config.yaml
head_dim: 16
wave_strides: [5, 2, 2, 2, 2, 2]
final_lr_fraction: 0
Rows from block 4 of a small CTC audio transcriber, named by matrix and row number. Rows with one number belong to one neuron. Each number is 128 + 24 x the weight over its row's rms, rounded and kept within 0 to 255. All counts start at 0. Numbers have three digits each.
After each neuron's rows are labels from the 100 clips, of 14976, where the neuron reaches its highest value: "loudest band" is the band of the loudest frequency at the time of the peak. Only what is clearly more common there than usual is listed. The data: short read English sentences (LibriTTS-R).
# fc1: first MLP up (model.blocks.4.ff1.fc1.weight, 768x192), inputs 144-191
# fc2: first MLP down (model.blocks.4.ff1.fc2.weight, 192x768, transposed), outputs 144-191

fc1.504:080115147070107192170126112143147155113138102166122151153104109129155123150101163119075126090104122129072133139126128099132122118095129204123109
fc2.504:126110134088122120082095147179126120143120144137132138176138149154113125110151135146176153127129090122148103178117121092079126112154126159083145
loudest band: 500 to 1000 Hz

fc1.2:122083093090132132172146135140109116096102163111157136167099140130123148133165120144123156168035143129090145091106146140141097118117123164141144
fc2.2:149131126102133131102146112157144134145106102099094114130128160123125128150121100114179140089131176128125101136130152173138127103112124129094125
loudest band: 4000 to 8000 Hz

fc1.766:133131115104157132123128138086080099168105163143126086116166148130126123102107122085118142124111134070129126125145161132129101118129137151107113
fc2.766:150131102121128143131078121094110090127172092174109135109130125148108172113100097122154116095096137183122161135118170126117109145150139135104105
loudest band: 500 to 1000 Hz

fc1.632:149111142103120145173127105121143141125169174116129106123138135123156156133173145137118107144087152109155099093100133089146136087136128107126127
fc2.632:178140166127132125110146133088114107116103100118131113137120151170110153148144128114119140169131148106104137106158130181131164153146162112127140
loudest band: 4000 to 8000 Hz

fc1.628:143078086121129109143139122142108146157182127110173121103142089136162090111170095138080146133130117126116125154105137142154142087121109152122081
fc2.628:142126149148120135129116130118111173084160117158157146104130094156150177087120124148119111110142141134106101162127126132169128131086122169090156
loudest band: 2000 to 4000 Hz

fc1.0:099134121147104159134117136152103157108117158145128148135100130161141122111128172123122139140067126107147145131130117107126065128171106141123125
fc2.0:122117156142123154148136147116135150113194145112145115117114095150098109131144096126094102119083105120178121158179134132127117158137141109097139
loudest band: 500 to 1000 Hz

fc1.100:104101078139108170153102119139135144150136134123097094095081153125123151126103139104146066103057149123124119107154125102121113119123139142097152
fc2.100:128165158133104097107136147104112159134126194126153093106111117143128143122113178130172114149139126106131097122162121159122136142128106147153102
loudest band: 4000 to 8000 Hz

fc1.734:130178086097134156122151100140130170149119123108113157104164144152120147110157130110155115087103153084095135143105117120111129104099134130161121
fc2.734:141116161123127139152110151144107094104126144129105106146121133119152148128118153123174103170159117150113071095091150126129106136161138116177163
loudest band: 1000 to 2000 Hz

fc1.129:117101114131115130144123093139092122145118158135166127136171137118142081155108137130141153170129137120128126094088108095127108104085097188098097
fc2.129:103174162122146143147102121155114153110127134167131114115114103154119146128127171063135133159108084125145139133136160143115105138123115129126098
loudest band: 1000 to 2000 Hz

fc1.182:093130113118103103129140122117130131121155098136091107134136155119163064126124126114071184143093135082143124092130154082149090105178092110113118
fc2.182:119162131133115103110126111115107120119139129155069147175132132106136115110143132113153145140126109129125076103157140138123130142159172153181118
loudest band: 500 to 1000 Hz

fc1.446:128143141145111108139130140126113176147114141140102125132121122147139124140109128134090147140142111150110139132144163134143090114112128147173088
fc2.446:139152130140114161126137166136157090124128061154157133107123157118094125130158148138147097110135134118134114137126114104141141131150117100091156
loudest band: 500 to 1000 Hz

fc1.403:085138135130161150121126139157118130099129139118174105132124135121128095144174145122125127131101133175156129072132149084122086101107127129128116
fc2.403:127109152113130134091125141142118161121081133079121134118105124163128148122111144097126133123092119117096109173135149184139140157153138150154160
loudest band: 4000 to 8000 Hz

fc1.589:155127106138121183121137110120106137117134126133161155151147078138156070145133115121114122127116128156164151123131135063110146164133118136110069
fc2.589:125156116059144116157134128134102091122139137115099127126103101137155131131096110100134093142127159093109130145139122182125128113131105120115205
loudest band: 1000 to 2000 Hz

fc1.65:133103139127096154188141105148149131160127170120111111127099126129125118140122112123092147128124126136119115111093148133124124114111120174136144
fc2.65:126145100197136147172136090081111135183154128153129138168171111111123155114129158087158107130123143129100107112143108116151199087080178153140124
loudest band: 500 to 1000 Hz

fc1.95:109151147101103191095113156160124135117092088146099096101092146144137094109153150112092137086099124135141147125133145129135142140131077154124099
fc2.95:129154144101083081130119117149159112092174168138121139122109135132178143156098140154195112170131081117155099105086178129143150134160133106092129
loudest band: 1000 to 2000 Hz

fc1.143:090103149098119143102135145125093126149176133160132128111144117128152142120113087094112107118120125138124112154141120122143135047089137146158165
fc2.143:146120128118151116135127114112110134141130118106137114134068127104119148100147135165154124127139130115164113092124100118123167176143136113113128
loudest band: 2000 to 4000 Hz

fc1.342:135138115125108113129130132134078141104187126147097115126148129183130156139131136126092129164083120119086122103143147132138104085178111184132118
fc2.342:106156177077120125147097134207156147082100121103113127078114164146104097130116121080129114062122150100121152192171151099099135114119110142107123
loudest band: 500 to 1000 Hz

fc1.450:105079125128090093147132105085109134124119118167108115137154116118103047096117127090112135152131144109163178122107143143143116129156096118136103
fc2.450:094103146153125115174162125151154109111109100118120131118102133084162177118104151107149097161135122087125100136133173147133122093101109179149138
loudest band: 500 to 1000 Hz

fc1.487:113120087139183130126132106086105160121132139166144080131151109109139119106127132120154156135137163163146091141127143132151141123117130126100118
fc2.487:120138133152117131118155102124141118104181171147114115117144143147158154151134113141092065119113112151134107103122119140151143118088168139188128
loudest band: 1000 to 2000 Hz

fc1.228:112125089105137148148121128138123117163124127112144131126095131113121133148144114105124084127049165107076155116087161119142153134099125120143106
fc2.228:150145134122145123111148122125091123133137160116104155089103158129102118146125091127177125140162120130117135119139106171106132152098119181118105
loudest band: 4000 to 8000 Hz

fc1.562:157139112133131137132147136125091165151180160098163142134111130115171132159120146135120179128129109089140146117119145137113157118094080145180115
fc2.562:143147164119157124122127134151104167101119132115141087083124187143113151133119122101139135136131138107117149130155089161134149135147159150145159
loudest band: 500 to 1000 Hz

fc1.727:089136144145116132169120085151111144119178150173103098142170091147161114132127154087104095175117136117124110139135189106121094089140127158138120
fc2.727:146104158138136112166102164172145157110129152082146129120112136125100113113130111112114148091092122125154140165156177146103116164162143124121153
loudest band: 500 to 1000 Hz

fc1.745:069111105109130189133145103143144124121140146119133135096091126123124132162146160147079158119120122144107120135102152129134137137114156180146067
fc2.745:106130122088097116164109127128121118101149135079098108128113148143127157114117125133168132168104100144150102130117130129145134172169107172102167
loudest band: 1000 to 2000 Hz

fc1.436:127136118069105138137128099172079105140190110154166170150107135138169162181127157135102132098120128163141137105123144115141169136091092157144154
fc2.436:141162122142115108132134154122114109122169114114093157134148099170136164130153125130110141108136095091142152154149149134116085110153125123157119
loudest band: 1000 to 2000 Hz

fc1.755:126139128110102146115120117116104163105094122143138130120118147157163107132143139131079150093112161100106124139145131118171159123140101130110133
fc2.755:095060091142089111122130080120132102117125107130105122155169163114158103121133080152125134138151162142108119163067113129117157143136147145109145
loudest band: 500 to 1000 Hz

fc1.282:077118121111175144146142121130071174173074142094112144154121095154149128124077158136087143131137170085090155133122154134156149152123128141101139
fc2.282:158120146166156124129097155153156113149117147155145097126158146070119123137106077159106095111125138117127139146154173140132134109127137095127176
loudest band: 4000 to 8000 Hz

fc1.96:134150104144121149160162097126105147092143162118125153162109075195132148125101146077104143157067124104107130157090132123156110140122126154105140
fc2.96:180098141135146119159115149176127125105134126139096127109193116077110139165120156120128131169107102171133129120124135127136103122117113102194091
loudest band: 500 to 1000 Hz

fc1.470:168115152098108118136116078099087149127100117166144115113102133148165127126122106118119120126121130139156122070129176126143102065155080156119144
fc2.470:154164179113103149104142109137136133126131156135116148124143136143139131112136136116145150096129142145123142152156111143103135123142098121094181
loudest band: 500 to 1000 Hz

fc1.107:163105106078116119163127127154140116159093136104134094113092154162136128118138105136151149095145157094162169103138137128156135169115103107174111
fc2.107:134154113176180117097138123151185132137152083123155134110172167142096113163175124155104141160137101163137126097121113157113150134116136104153119
loudest band: 4000 to 8000 Hz

fc1.265:123134118144105118129125069100101128157130100165127119141174110168139115148127160078081134140067165139119158088143156123126108098115112123105085
fc2.265:149120136104104112109107171108106161118131124102128110186104171118114148148137123157160158122139111103157150110076119108125122180138149112093149
loudest band: 500 to 1000 Hz

fc1.619:103111114145103137137155102164121112118120115147103154155085128170129134148131147142156105169098165133142156142105125139157131138123106124116122
fc2.619:134118097103115099115158081157115146123095167151158128164155099104143182157117123133129163133137114117113160117156150139116136104091138147111116
loudest band: 1000 to 2000 Hz

fc1.310:098083109102098119117111087109126137105139093139142138190162099133148115125136134147133136130128142122154107139128137139146129120170094155131116
fc2.310:151114098119146120166096103162131105129132110123149128109105096104117135142144122130138133080153135151101114101106148117150154130093130113111164
loudest band: 1000 to 2000 Hz

fc1.613:134116074112126134126115105079133157107133104156110104142157123118145096135108100083094124142146142146119157119079146107123127093090124146137126
fc2.613:121144125147161134131096104152096092151095095165138070155136136119129150109161114131151092165168137155135117154135140142129135103149164115129185
loudest band: 2000 to 4000 Hz

fc1.92:083125094115090159172175094100117137152121128112138157134129087119162133124145168125133129124120145116157116113104128121161150109127134104145132
fc2.92:139144120121122132118132108157127106120139119129085113121114157119146109155129124128153111104135131119133120106124107116136128145120114156181069
loudest band: 250 to 500 Hz

fc1.598:156120134145115113116108141137123123144070122111143132141142131229138101122124132066142124119062125106131102138146163136103094154123107111129141
fc2.598:099120089138159157170138129091111142155144163134119094109134111088135125160123077212096138121161157125108118098101122116130158110073187158105107
loudest band: 1000 to 2000 Hz; 500 to 1000 Hz

fc1.397:140137141146121171135138111174125165103119141108128130139118130160128126157113155158116125125163149134121139139073163115141105108156129121124119
fc2.397:112114166186110128091111159124127101161163133110070092126150139163159129099163092100180131134140150160119129093151142168089103093161133099163124
loudest band: 4000 to 8000 Hz

fc1.155:168078130112108122163140126126130126161107159116121117138069172146115094150095150106096118157087146094154111056159142108173112135168121139133121
fc2.155:185130072133116121104124136190186107130105116091107139142117154107146151138093155158116135130151146082162114092134148107135157135132119166106104
loudest band: 4000 to 8000 Hz

fc1.468:085093119080119145128104144115145127150126117150121096118144148147132166140160141129101099109088172126079148121093161144144107120094107149129111
fc2.468:103111163091143124141130146135101161166129140117074109096120131120105172138127115156163120121144137132138130145097135126114122119149142104120122
loudest band: 4000 to 8000 Hz

fc1.427:123082136135132139140121111130075170153082116135139161106128154121146081154129111101116139107124121091174138088138154156127160113084086111126127
fc2.427:145148145116107128117119115150086171148146074117138129155140135139136120130133129162115124106169153109097113128166155105078141151070156135075140
loudest band: 1000 to 2000 Hz

fc1.119:155124109122102163126132119123083143125117124107139132143117157171156104152133151109079181121098169143130142117133127145102085116131130131121119
fc2.119:108118142148151124153148137140124091101068105100115137133089116145120147136157177136151098120123126125126121122127116157122173120137108145134123
loudest band: 1000 to 2000 Hz

fc1.738:138135084124092124128130125111092137123109161120135146144146111156177118162108169102125144157065123117154165108149165145127141148106106151136123
fc2.738:101154155129153148116138129129042117129117125146121109076144134122128103146139115110109119177113113126120131071125094158123115115113117163089159
loudest band: 500 to 1000 Hz

fc1.202:159123101140163130145155154087135155193098106125150151118133129133160068117106106109134149137098119096144139069137147132097106119120113111083113
fc2.202:156178105091135118158104086134142137119064103137168140169135139093127139137107121116148127114126141118170139116116105125105175170131123090115158
loudest band: 250 to 500 Hz

fc1.407:114093095114141135171154106129142111140137084179117151104134132114130121142162133108068132130083141122173084090120148124128125121085109145146095
fc2.407:123137125110137170134115115172150145133155111184119113134106122118121186158193127128100099149115132135149106101162134126114129082070160113148113
loudest band: 4000 to 8000 Hz; 2000 to 4000 Hz

fc1.160:089130110073107119139160076146104136145122135177132144124105113124164146179122163144119153118105113112090091092107142105133103087107102184150170
fc2.160:100160092151116132151116150155145100076129103124113142148147117134096116137181120148090139136163127087142179134145140099122117140104126122110097
loudest band: 1000 to 2000 Hz

fc1.173:093079057143131127132132148100163125157155129184168106117156145169154099126165098101161075110117156105133154155114139140142152082112131145140138
fc2.173:153081132118143109085104063134146143131124117115114133164132133118107145109148111090125150063154137127120146087132151109096108127105131159095092
loudest band: 500 to 1000 Hz; 1000 to 2000 Hz

fc1.602:092125079132126165175135154143145130128113142122122088126154130104115098172159116159076142130133141118149160108120122103153132085152122153113113
fc2.602:153144128115127112125126070188124128147142149141138144180150087111131161130123154147090142171160158116087139107137162139111156155135129125167106
loudest band: 4000 to 8000 Hz

fc1.472:123067050093113114148147129152154125146128125106135120104100150109136133109135108091113095108087164119118104075089128104136095109115113106136155
fc2.472:202153109113140113115111117124153122150091129116123111104111098084113131137087122124112096145150157113121140117129172162135129147123142165117126
loudest band: 4000 to 8000 Hz

fc1.544:129107124095130134164140101143148130157112147089143115129144128139152118137142156094139094132087145139174038133090170132112099147125117136167148
fc2.544:132130110135151136119125113132134121133117081141115111140159161128124139139183079181105146133146158137153151080121104108115155117142147121129070
loudest band: 4000 to 8000 Hz

fc1.553:086105126081136164152110081110101158099118122129129121127097102156146154134092138119128160114118143150114099120127116110136149122099123134182100
fc2.553:087115138123115149183120122179156159122168136148149178087140101078104097133136162135150131109168120169144134153107117125108177130192137111162110
loudest band: 1000 to 2000 Hz; 2000 to 4000 Hz

fc1.593:133124128140107113117115136131144105158141093134102154144172141179152165140116131160121098126106139125049162086146131133138141109122130115095119
fc2.593:075093126112139156126157120103126151120129142123125101125135141133118148166140107114131120135115121130178137085117189141154123116109131119140111
loudest band: 500 to 1000 Hz

fc1.692:121129153154144153144117132130130169100165128122151169113126155129162114129137168122129153125111100111107093107119168112137113100122102159109158
fc2.692:138174120098152080081135121155119153129120104183131099121103108107097141123133134135147125136132129114145158128118143080120113153122139085102084
loudest band: 500 to 1000 Hz

fc1.419:134117131131091090155135097131102169125126144109139124147120118167126151121104168133054169142120119077130150077110143115132149131164101141110114
fc2.419:183108147134153136091125165111106145140138160118091113104084132117103133119161101142066132113171124161123132158103140132136128140127112060082125
loudest band: 500 to 1000 Hz

fc1.42:120146109155142138135169121136114141113158106151130127120128132119165139134113112122130126203114151102147106074098135134155127092088100116117152
fc2.42:117134124147130108138126117127109103113125095094165131131126124117102154140173152109101153139107111121084129121141164165104089173078153095141154
loudest band: 4000 to 8000 Hz

fc1.113:108121130170127163204132099145155134124117117132135130132114134143160174141104172114050131127138116146162116089112130122136121134104120123116114
fc2.113:122176174145157134142141143159166139129191108116159130133082127115105141137156118136075134165151147121141115133083132119136145132139118102128143
loudest band: 4000 to 8000 Hz

fc1.542:110102149121112131149128088140117100102076162133129114164204107170147131141104130105110125166017124107086157122125176124149122163131135148105106
fc2.542:144130157162152098068113149100108169097112122126113108080140164122071156117084123129141116152151118128122140143111140164133105132145109129159139
loudest band: 500 to 1000 Hz

fc1.525:143123098167095132182131144118119147162112147139128100138171112122180140152137183105115152156091125108180082136112142110127140105133101132170129
fc2.525:156123120120126125119128146135103142153145131146127140111127169113119140139149109130138083121099131148155101109152099134156111140136123069123136
loudest band: 500 to 1000 Hz; 250 to 500 Hz

fc1.563:142091100161075126131124114137133129114113129148129104144154145150130055153071111141131171138106138108121161108131138140130124144111105125104129
fc2.563:104164179180153118106138178130080142134143111139098134116131127151123105120183139158139137147120111143095114148132147144123162123169141152114161
loudest band: 500 to 1000 Hz

fc1.588:124122112090136126120119107139158133123171166140104141121182165115142145147134155121107161142131109111124124113126136124125152097110100137116136
fc2.588:140115090102144135130118111126141113087120164138146114141145077136145158164149130110094124167132125117099139135117181129108093140136115157105115
loudest band: 500 to 1000 Hz

fc1.429:100069103135079141144119163102095138158143080154116161129133117126132100157138120098122097156120120125133125129114150126130128088121123172117131
fc2.429:112130118099093184141135116075128100139146111105131128140127129147105163091158142122130111103160121152163080130143123171122157093123110110127157
loudest band: 250 to 500 Hz

fc1.530:120134129097127147140163136129096159127126138106149150157118156124128181149137143130115140121114128137100129125127150139137107081115079146151163
fc2.530:149104102153150100138123107125116119169144109144151138097119121113084141132151169111154109130147107104153156148145103125122107137119121115128079
loudest band: 1000 to 2000 Hz

fc1.518:104111115139142103128137179120137129102140162145146101149126135140183130134154157076086107166096115108129171127137118130124107107084113151119117
fc2.518:102137111117142129117113141095148114155141114154075089100123111111114105097138103152157148100147127135134146147114092149140142113190137104174110
loudest band: 1000 to 2000 Hz

fc1.73:125139125139141111167141108088111143111118111130124120105105130130132169165096131148133115162100170110078112107123125130172151124088146137095144
fc2.73:094148160114114080123119121126101125108119156103131136167165149159107096149091099123149180153118122112143144167107147118095129148115134150128081
loudest band: 4000 to 8000 Hz

fc1.658:152139142130110160182106104156077128112183106163110107126098106109208126158129108124069167124099141109130120132145117126166159082126130147109135
fc2.658:105171123156104122145155138141128131168151133126163121155117137098124153160124129154185113121131116146149100097149091092125144117144155120079147
loudest band: 2000 to 4000 Hz

fc1.123:143102115122105106151124091138111128125175138167109152136142118116165117142131110094133118118131155135118128111096134115156129110066084165148119
fc2.123:131172148203112103110116106122116153147102093115169134120128126165135189144113146149130094112119128132125156134154112142113128125153147123129163
loudest band: 1000 to 2000 Hz

fc1.765:135134152127106144134141167135086167145152128121121121102099101204153152119158142100143149144099121122158133144118166102146157139124080121135117
fc2.765:138091102137139125169120133127134102120126111164122098162136125167141110091142115115119100156155136109134139123093120144152115126125112158121148
loudest band: 250 to 500 Hz

fc1.201:088126139121136181139157100148139172121144111144133128128106128118137121139132127115112146128127156137150162143137167091135113147166073154154102
fc2.201:138154172116176089136126101162108142150145156101170131122148129121107154135111133141150158140103130106150119140128089140086147159136098130099181
loudest band: 500 to 1000 Hz

fc1.763:108148151154113166132124086167088141117139100172112098146113115144178163111091092137084122118140136125121157126131139129136127066141128155105152
fc2.763:118174164152086114166103109134127110137134163141150105146098112120113100181112125126144122112128099134138103114121127113139106117121106138111165
loudest band: 500 to 1000 Hz; 1000 to 2000 Hz

fc1.1:125114104134147127144121120130134141122141077135144120135086141122121183155137144115113100174040138124087141084127113127141103101100137128128147
fc2.1:125113114089116128102118130079126103110090148043111108121138140096095142136132122119169149120156154123116109123151150144107122169128110164124118
loudest band: 4000 to 8000 Hz

fc1.756:112096109109160161114150108164108126183136175106135119172129113131102075147103129124082124143135150074128153120106109102149164090087132116126130
fc2.756:159113104126175127117155160090154100128125139097077096178141130142145157097161122121121108126120106141113120109112138150127101114097145112100152
loudest band: 2000 to 4000 Hz

fc1.262:091122133141162123120135152119108121128132113126143119124150141103115134122128156114105145123088138137072135104095171124113082124100142158130123
fc2.262:138144136142136166095101123140116087107123143103070088155121167138134159087132087107182141109146121122086163138116133149098136161116191151132156
loudest band: 4000 to 8000 Hz

fc1.51:147129137110104143135104117136084156123116143145136130138163099160152122143127148090103183162094119122115134113160142112119110112169053169108081
fc2.51:116151117129094150119161116149107166123090155098102110089136135116066155125079116140103122133117138101113161116163070149112149096067168110132128
loudest band: 500 to 1000 Hz; 250 to 500 Hz

fc1.18:142131089142119145140110096133127155140117110137124101143172128163136115165142152118114154110090158101102119134150176159114116130123138115150079
fc2.18:142125150128149111105195107141102127113166122173095160090117125173111161135159150159129099152147151155118107130156130096153138149151112117157085
loudest band: 500 to 1000 Hz

fc1.334:115131158125130136140135141146075142111189104108110119085132092168127139144148159151076157163114103068083114157129182126130129095146080180147119
fc2.334:117167116119149132145145088178117148124124077111153138072095128127141088160123136093125131089139181134134151109141147094162110081102123117128100
loudest band: 500 to 1000 Hz

fc1.318:103138134108122164147142150141066138142144152112117123153123130142131136113119100126121108098146148147166121133119104104127078064107149134125094
fc2.318:089140146137175152156119131129133121103088162121083114102084105158152174116088081101153127068145162153152138175126159134150124144133128143156145
loudest band: 2000 to 4000 Hz; 4000 to 8000 Hz

fc1.77:113143138118152197186146131135097082145168118138076111120148171122142076152139118115090146133131118103140109070118129129139099101106132141126101
fc2.77:083110173176146154118131130071117083109154139122116143055110136135113177100110142115121125105113139127110149186090149137115097088103109130141148
loudest band: 2000 to 4000 Hz

fc1.548:124091127114102143138134124161126127136110130163135097141179134152171073170120101121059115140085122132121152106097156162125142088113140141071157
fc2.548:154081158145158122151141098097106113094130126114133136086137070143129155136097150103135102154103103110044131145127167148106126128163153152141116
loudest band: 500 to 1000 Hz

fc1.425:110082104135150165122141111093151130145127083134150153134144149180117133161116169123086136142118158146084146126070126110143135131108121157122111
fc2.425:120192097052160157128129087148130121119136143162048120142123094175121159143136116116151154135137125168121139119117153120165162103114144145120143
loudest band: 500 to 1000 Hz

fc1.435:078110123112155171134140152105104179118114126126113121107122148131136136177149127088102120158116149135176163123136121133138129135127069172122121
fc2.435:081145151102165157167093139158116120126088123151122112133107140121094124150103108144130126144109145119140091168132139110133165119136125133085173
loudest band: 500 to 1000 Hz

fc1.698:109090118152106157140132129105119142135094112156140170121110126139132118148104198126083129154100154076087100082145151110122135146134125129119110
fc2.698:107139106131113144100145113127111108126111161094104132114108135130123138136087130106123130168149139110124111140097125123151095100093095155174139
loudest band: 4000 to 8000 Hz

fc1.736:133076121142153118134134123144125117152147132160170122165084114152146081140151142115116136147111132113140098153137120089128118109114126164122139
fc2.736:129163136130140115083087163135134147133133118147138123134114103128118141109113084183151116106134127136127145105106153129119093146140110104113133
loudest band: 1000 to 2000 Hz

fc1.231:131127159134120142116140106101136112131089123111161128129095126129129140146109127098123136150067143140089100120096166123139126102093111131169147
fc2.231:161183083148116102110120128105108153119152157155134131114152107100155115133127175166117120112140149158132121118081110108154131157140146099132116
loudest band: 500 to 1000 Hz

fc1.388:119143142107168149118145139120128117147133122103121137146126113118112122131124159115070188131121118098104111084115122109111128129082114168124152
fc2.388:131131132136089063104127138169141141124124122101094111134119161070117143101095104154144123132129108150121174108167153118162115172127122092132123
loudest band: 4000 to 8000 Hz

fc1.321:177126130111146146157147095133126128125083102149128105120085133112135158187141189122090130130118134102160131122164134115127098145060134166110068
fc2.321:144087154111124146134118166110091132102155140150113133154116115151164151083140110166110120100114135150179155129157123142119131143138084108088122
loudest band: 2000 to 4000 Hz

fc1.232:091140096134125126159153125160098116154144151102114137099115110109153092148111146117134102145121142148154136160092141137143103105096079148145143
fc2.232:109173097133161103130135072122126145157094125186143106157174151157130146111119094068112129153132139128109129194186160146108095129120117135111104
loudest band: 1000 to 2000 Hz

fc1.267:160123114123128133136127168078109116144148134087130118161158134135132162129168132115113135117134138111127098091149142118163096149133147155203114
fc2.267:140111112175123132125116090146158080137063141128138127176112163116126132099123146141161137113129155100129131094145113168137136187132154126127153
loudest band: 4000 to 8000 Hz

fc1.238:118093108110105131140156087170103109143187124136170126106114129146168134148144093113106121115058146134155148103133103135171160118094142159119106
fc2.238:122135129191084075097137134151125126119149155102160141071129141083157126114132173124158101124124109191117128115174108139148117143116141155109151
loudest band: 4000 to 8000 Hz

fc1.535:126099111120121116144107156164136105129178134151158118160155118117169145153149157137106097126122120092159115078118127135156107071162115146176126
fc2.535:136155160107103095101146130131117126095173136099131099107117152132131107138109097118142148103167084153132141149079144130141073153118132123160162
loudest band: 500 to 1000 Hz

fc1.443:073135156105128182167165127141134141127126148146152134141099108160128153162147164136077131147096127146123130130141173148132113136145146172120120
fc2.443:135111102085111109142077120153132091143110112125090110148153140144112137142106123172159114096120160129179116130110120139107145158160115152114159
loudest band: 1000 to 2000 Hz

fc1.398:137109130097109160133134169139110157128143129131158096143126144112166085117130084107120129103119106137131135157095130119127127128058145181133124
fc2.398:116164104127120118122115112172139100110121138135100160089122132132136142100114136112160091118128133140112105154120105143151118145121109153082121
loudest band: 1000 to 2000 Hz