A small CTC audio transcriber, trained from scratch.
Model: 10.8M parameters, activation gelu, moe soft, num experts 16, layers 8, width 192.
Rows from expert 10 of block 3, named by matrix and row number. Rows with one number belong to one neuron. Each number is 500 + 25 x the weight over the matrix's rms, rounded and kept within 0 to 999. All counts start at 0. Numbers have three digits each.
# up: expert up (model.blocks.3.mlp.up, 16x192x192), inputs 0-95
# down: expert down (model.blocks.3.mlp.down, 16x192x192, transposed), outputs 0-95
up.147:470491495498501498501488478492492496507487528516485520497484469450481500518502552440498568524514519473512517438509488494499461477502480541491480490485511492457518481479490494497539475529507500525479503490478495462485516470498521499525500524509491500509491501477474501483481507467533511477
down.147:496549532501500433466514513507483538496500492528461544487487480476485501538503503521475486482517517506503473485502491507485553472501479506503483520492522494546503481538550520502496490485490475474522478514466505475511456492514493504460499504499519495485501505499491521498510470525490504518
up.148:483509519489510498507481497500509491507493479477488511516481503455547484480503536488509535485534516455517503429506494512480476508495501507511498496499495475542511485458491489522466502510543493501477506490512504492498495452506517496517500489474475493517513537507507517503500522471508534521
down.148:516538506507477446516505497521439507525444488533510507479521483491506519513478494482499512488490521507510480558455523531461528448525494510471475503483501463502527503495524518511492500498487496496501550456529512498512535525511494509473506469500514507515493499489493505498525475493492553480
up.149:511493506515487484484514478504490495526484488488499498486489503504497506507512536495507469489503518480503515496502530508508527503503513499502496504516466512506494493517487496520506491500519524481510520513503499517495480479496517504502515509481487497511504518487521515512507490516503502509
down.149:510505494509494499536515504505489489493440506508501521483498484509514509513495492473484514502478506504491496541507491512500484497521497483526497490497489521473496474518488514508490503539524515511489505482534502503520486491488502509509518496509473481512495490506495504495524520480506520492
up.150:509544520504514504487523498486544480519506446471493498500451469387502509515467508513526539529530482507562493454513530524477439523496467506517504520460508502519486483436514492552507520530450533519479470514490504431505476466479532501492514533470432479488522542446510512449427558518509526506
down.150:568498512486524444502524513510504550517483498478484480481490490518459496540451487501537531496516478495466507457475510499477511498512512522453503509488488492571566508505513492489516469540522523506556569491468507482490459503561491473475512565521468479522491497505492521490521499514500517475
up.151:456582530557463489462503523500520530510487459467504553522480470502545491482460452549539521543531492504565399454526484521443425508511481440569486467450539461529500504500545506571481519507499426547427487504528546425482467435468486456476496493509507529522500538465550491484555547399457514533
down.151:508524466498488501511548485522479467478438515480534459542548589464466517516467498565517504460503484509544479560445447438478505482487452478467488504495423511518552566452466479490515496536471550499516555477553447503491459526539510462535552452519523511564566548465516470488513440485509528510
up.152:523483455508486491489487538507490488499469511519526463495477502544504470522515434526535457567569514523529545534530538509492517509500540467459480461482454477500498485505477515511453521522514488489515503484469462500473490504492524480475530510486429503483480505494484488515483534533483516469
down.152:457556508486507506493505526534518516518513485436477526491488478512479501477540512502538499491524506494488498442523520483531451506463500518470478531504556496499504537501507508474503507515490503490496500539489499535450480525426504492493511517504525528500489443493516485486468520511490486509
up.153:520499495478506493521496487513515484482479500505509482495475501484508517481516512508510517509497551491486508497545545467496511489500454516497489476483502467481484494483481471523509495507510498503469523490504486502486510508498521526487468499481469535503515502496506514465515517528519495491
down.153:476510496519512505535502511489477515532427510473499511501500490515525515487490503469455496489471479519474505530490490484497485518503481494500526490508497460514465460525510526487488508506511495496515488453526511497513487529517518531491512515508483496505527501494514497523530490499495521482
up.154:500513517515542490477540500485534497560541449472463524469411460411535460470445504500525620597548464467548513392543503515474422485485483569541492517455497481563525468404504492553501459518496469526500477497486502416527480446513580490500576546463436441515537562459508508449429559508524534503
down.154:539546496470484369483529522552513576531441486545491505463482474513452518523437502512558532489525540515474497478451517541455551465512512491478482476478562498565612483530566512509503473502462485502563592493464527531472494489550489461490504496505507478542484457493481524438484448519500537514
up.155:513514481474539497534519503480473498489466496507495503483480508537521531493519478508512459517466473499523481576487553528512526504505525489511517471484517531495461486536485525513484505530512511466493520511499477512474468515474451498508475492508506533481530458501510509493492533492516488491
down.155:499498501509523530541508491470500494490505513456523479494486499531497491486492492464538490505482486493510511456501518506549480515484498490515526457514467496482481531512484486499497512518544511522504478464492504495526492506466506490516512527519475500513494515512498447523524543490508501514
up.156:511535502528494482515497466491527530487499470462485537511503480500525511497484452506528523534525472516576434449530489517496439503475513478549460499474521517546513483470509507515495508502479452528465459499516529455515477465500500482482492490481495484507506536518541480462489511445509528553
down.156:485513478497461449514522504523484500510523493533507476507505516502478520512468508554554497489484509493519482506440494507484544506512485479467505504486479544513564590458490474491504489484535525483522561487528511514471482509505502498511515466508545519553523502493491526466506438472497519515
up.157:521499470501538448504487485495527523546514501523483514484486477473476548522490512469503557535477477481471475477498495501508527464556506519482529510441487547489483501405530486506537486498477510516531447537467524506506503463514491484511488490472532464534516484469483477517487464545521512460
down.157:556446566472475470480455522463524538479571485487479484505472500507491467474483507497556516504520516500485451444497533499534509522492528554479497500501491500584509507553500491506509493478536456517495526482454515489501532507497499448517525584492449495563444496497504508506501515510511500530
up.158:471485495481563471492485486502523523582508540537471502514493461466490498487515563413535586520477502462463537431499484521490448502488483545467508518507492499487535497456500487495522462479491516517543495525498534472499518441517517491505524531496443425548494513517440483488501490544523527507
down.158:526515553490505417462500540508460510502487481588486509487467425494501502533496520479515487485504505506505494541499501551484541472515516542458493506471547485539520439577546546524505474493470458504502510514488514501512515485510496496456504540510486509500457465490502489500529484507506495510
up.159:532461485507515480554510484496476543491512536504520508510551544522509526528515434510481498448490497522486477511470479548544511504493526503523464509573486486513507533506476492468431505510516496456521496495445519536476449513478479471503443476487515464486547459565515501526486488462512489469
down.159:474487525478508530491501484513497493484565468528524441512531509499483505450488497514552521510503489509546521436518512489525437517501521465497504507509501531459498547532485489500498507466550530494510429479478508518549537528462522491523492483531519488494440494518507486498462487482515473483
up.160:469481506556471476552518477523512492492452480511503486467542548528443483463504480495480481465483498491506518471513496515534494501476492522536500481526445432547496499528495497448480478528483538464514507461480533519486495535533528444521515462510460465556471537527551450501450499489482536539
down.160:484515486480440465508523477548419475551514531568526515483511531501511537481518544453524497456460451515533510534482485518472471519496525451478491546500478518472508542530499498499496493448501570526485441473512516507510521517507492544524456507492539501512466435488488499530491480532501516483
up.161:492529482527509474489508501493492508499502477484514510492501526493502529495514474539487515533529488508529479468491501514490485501506516499536480513482457509523491509465481537489444504505477469485491486503493516494532497502478509473493479493497474471509477487507511502475519513503489535494
down.161:509497474500485496525507503498514503495547471509492478501496538506483508502495513517529524499482537483547504474465515485482469537498477475493498509497498523520538526465469481510509498463519493501521546497508498495495502527517507475519525503512533530523504471490488518481482487491488491505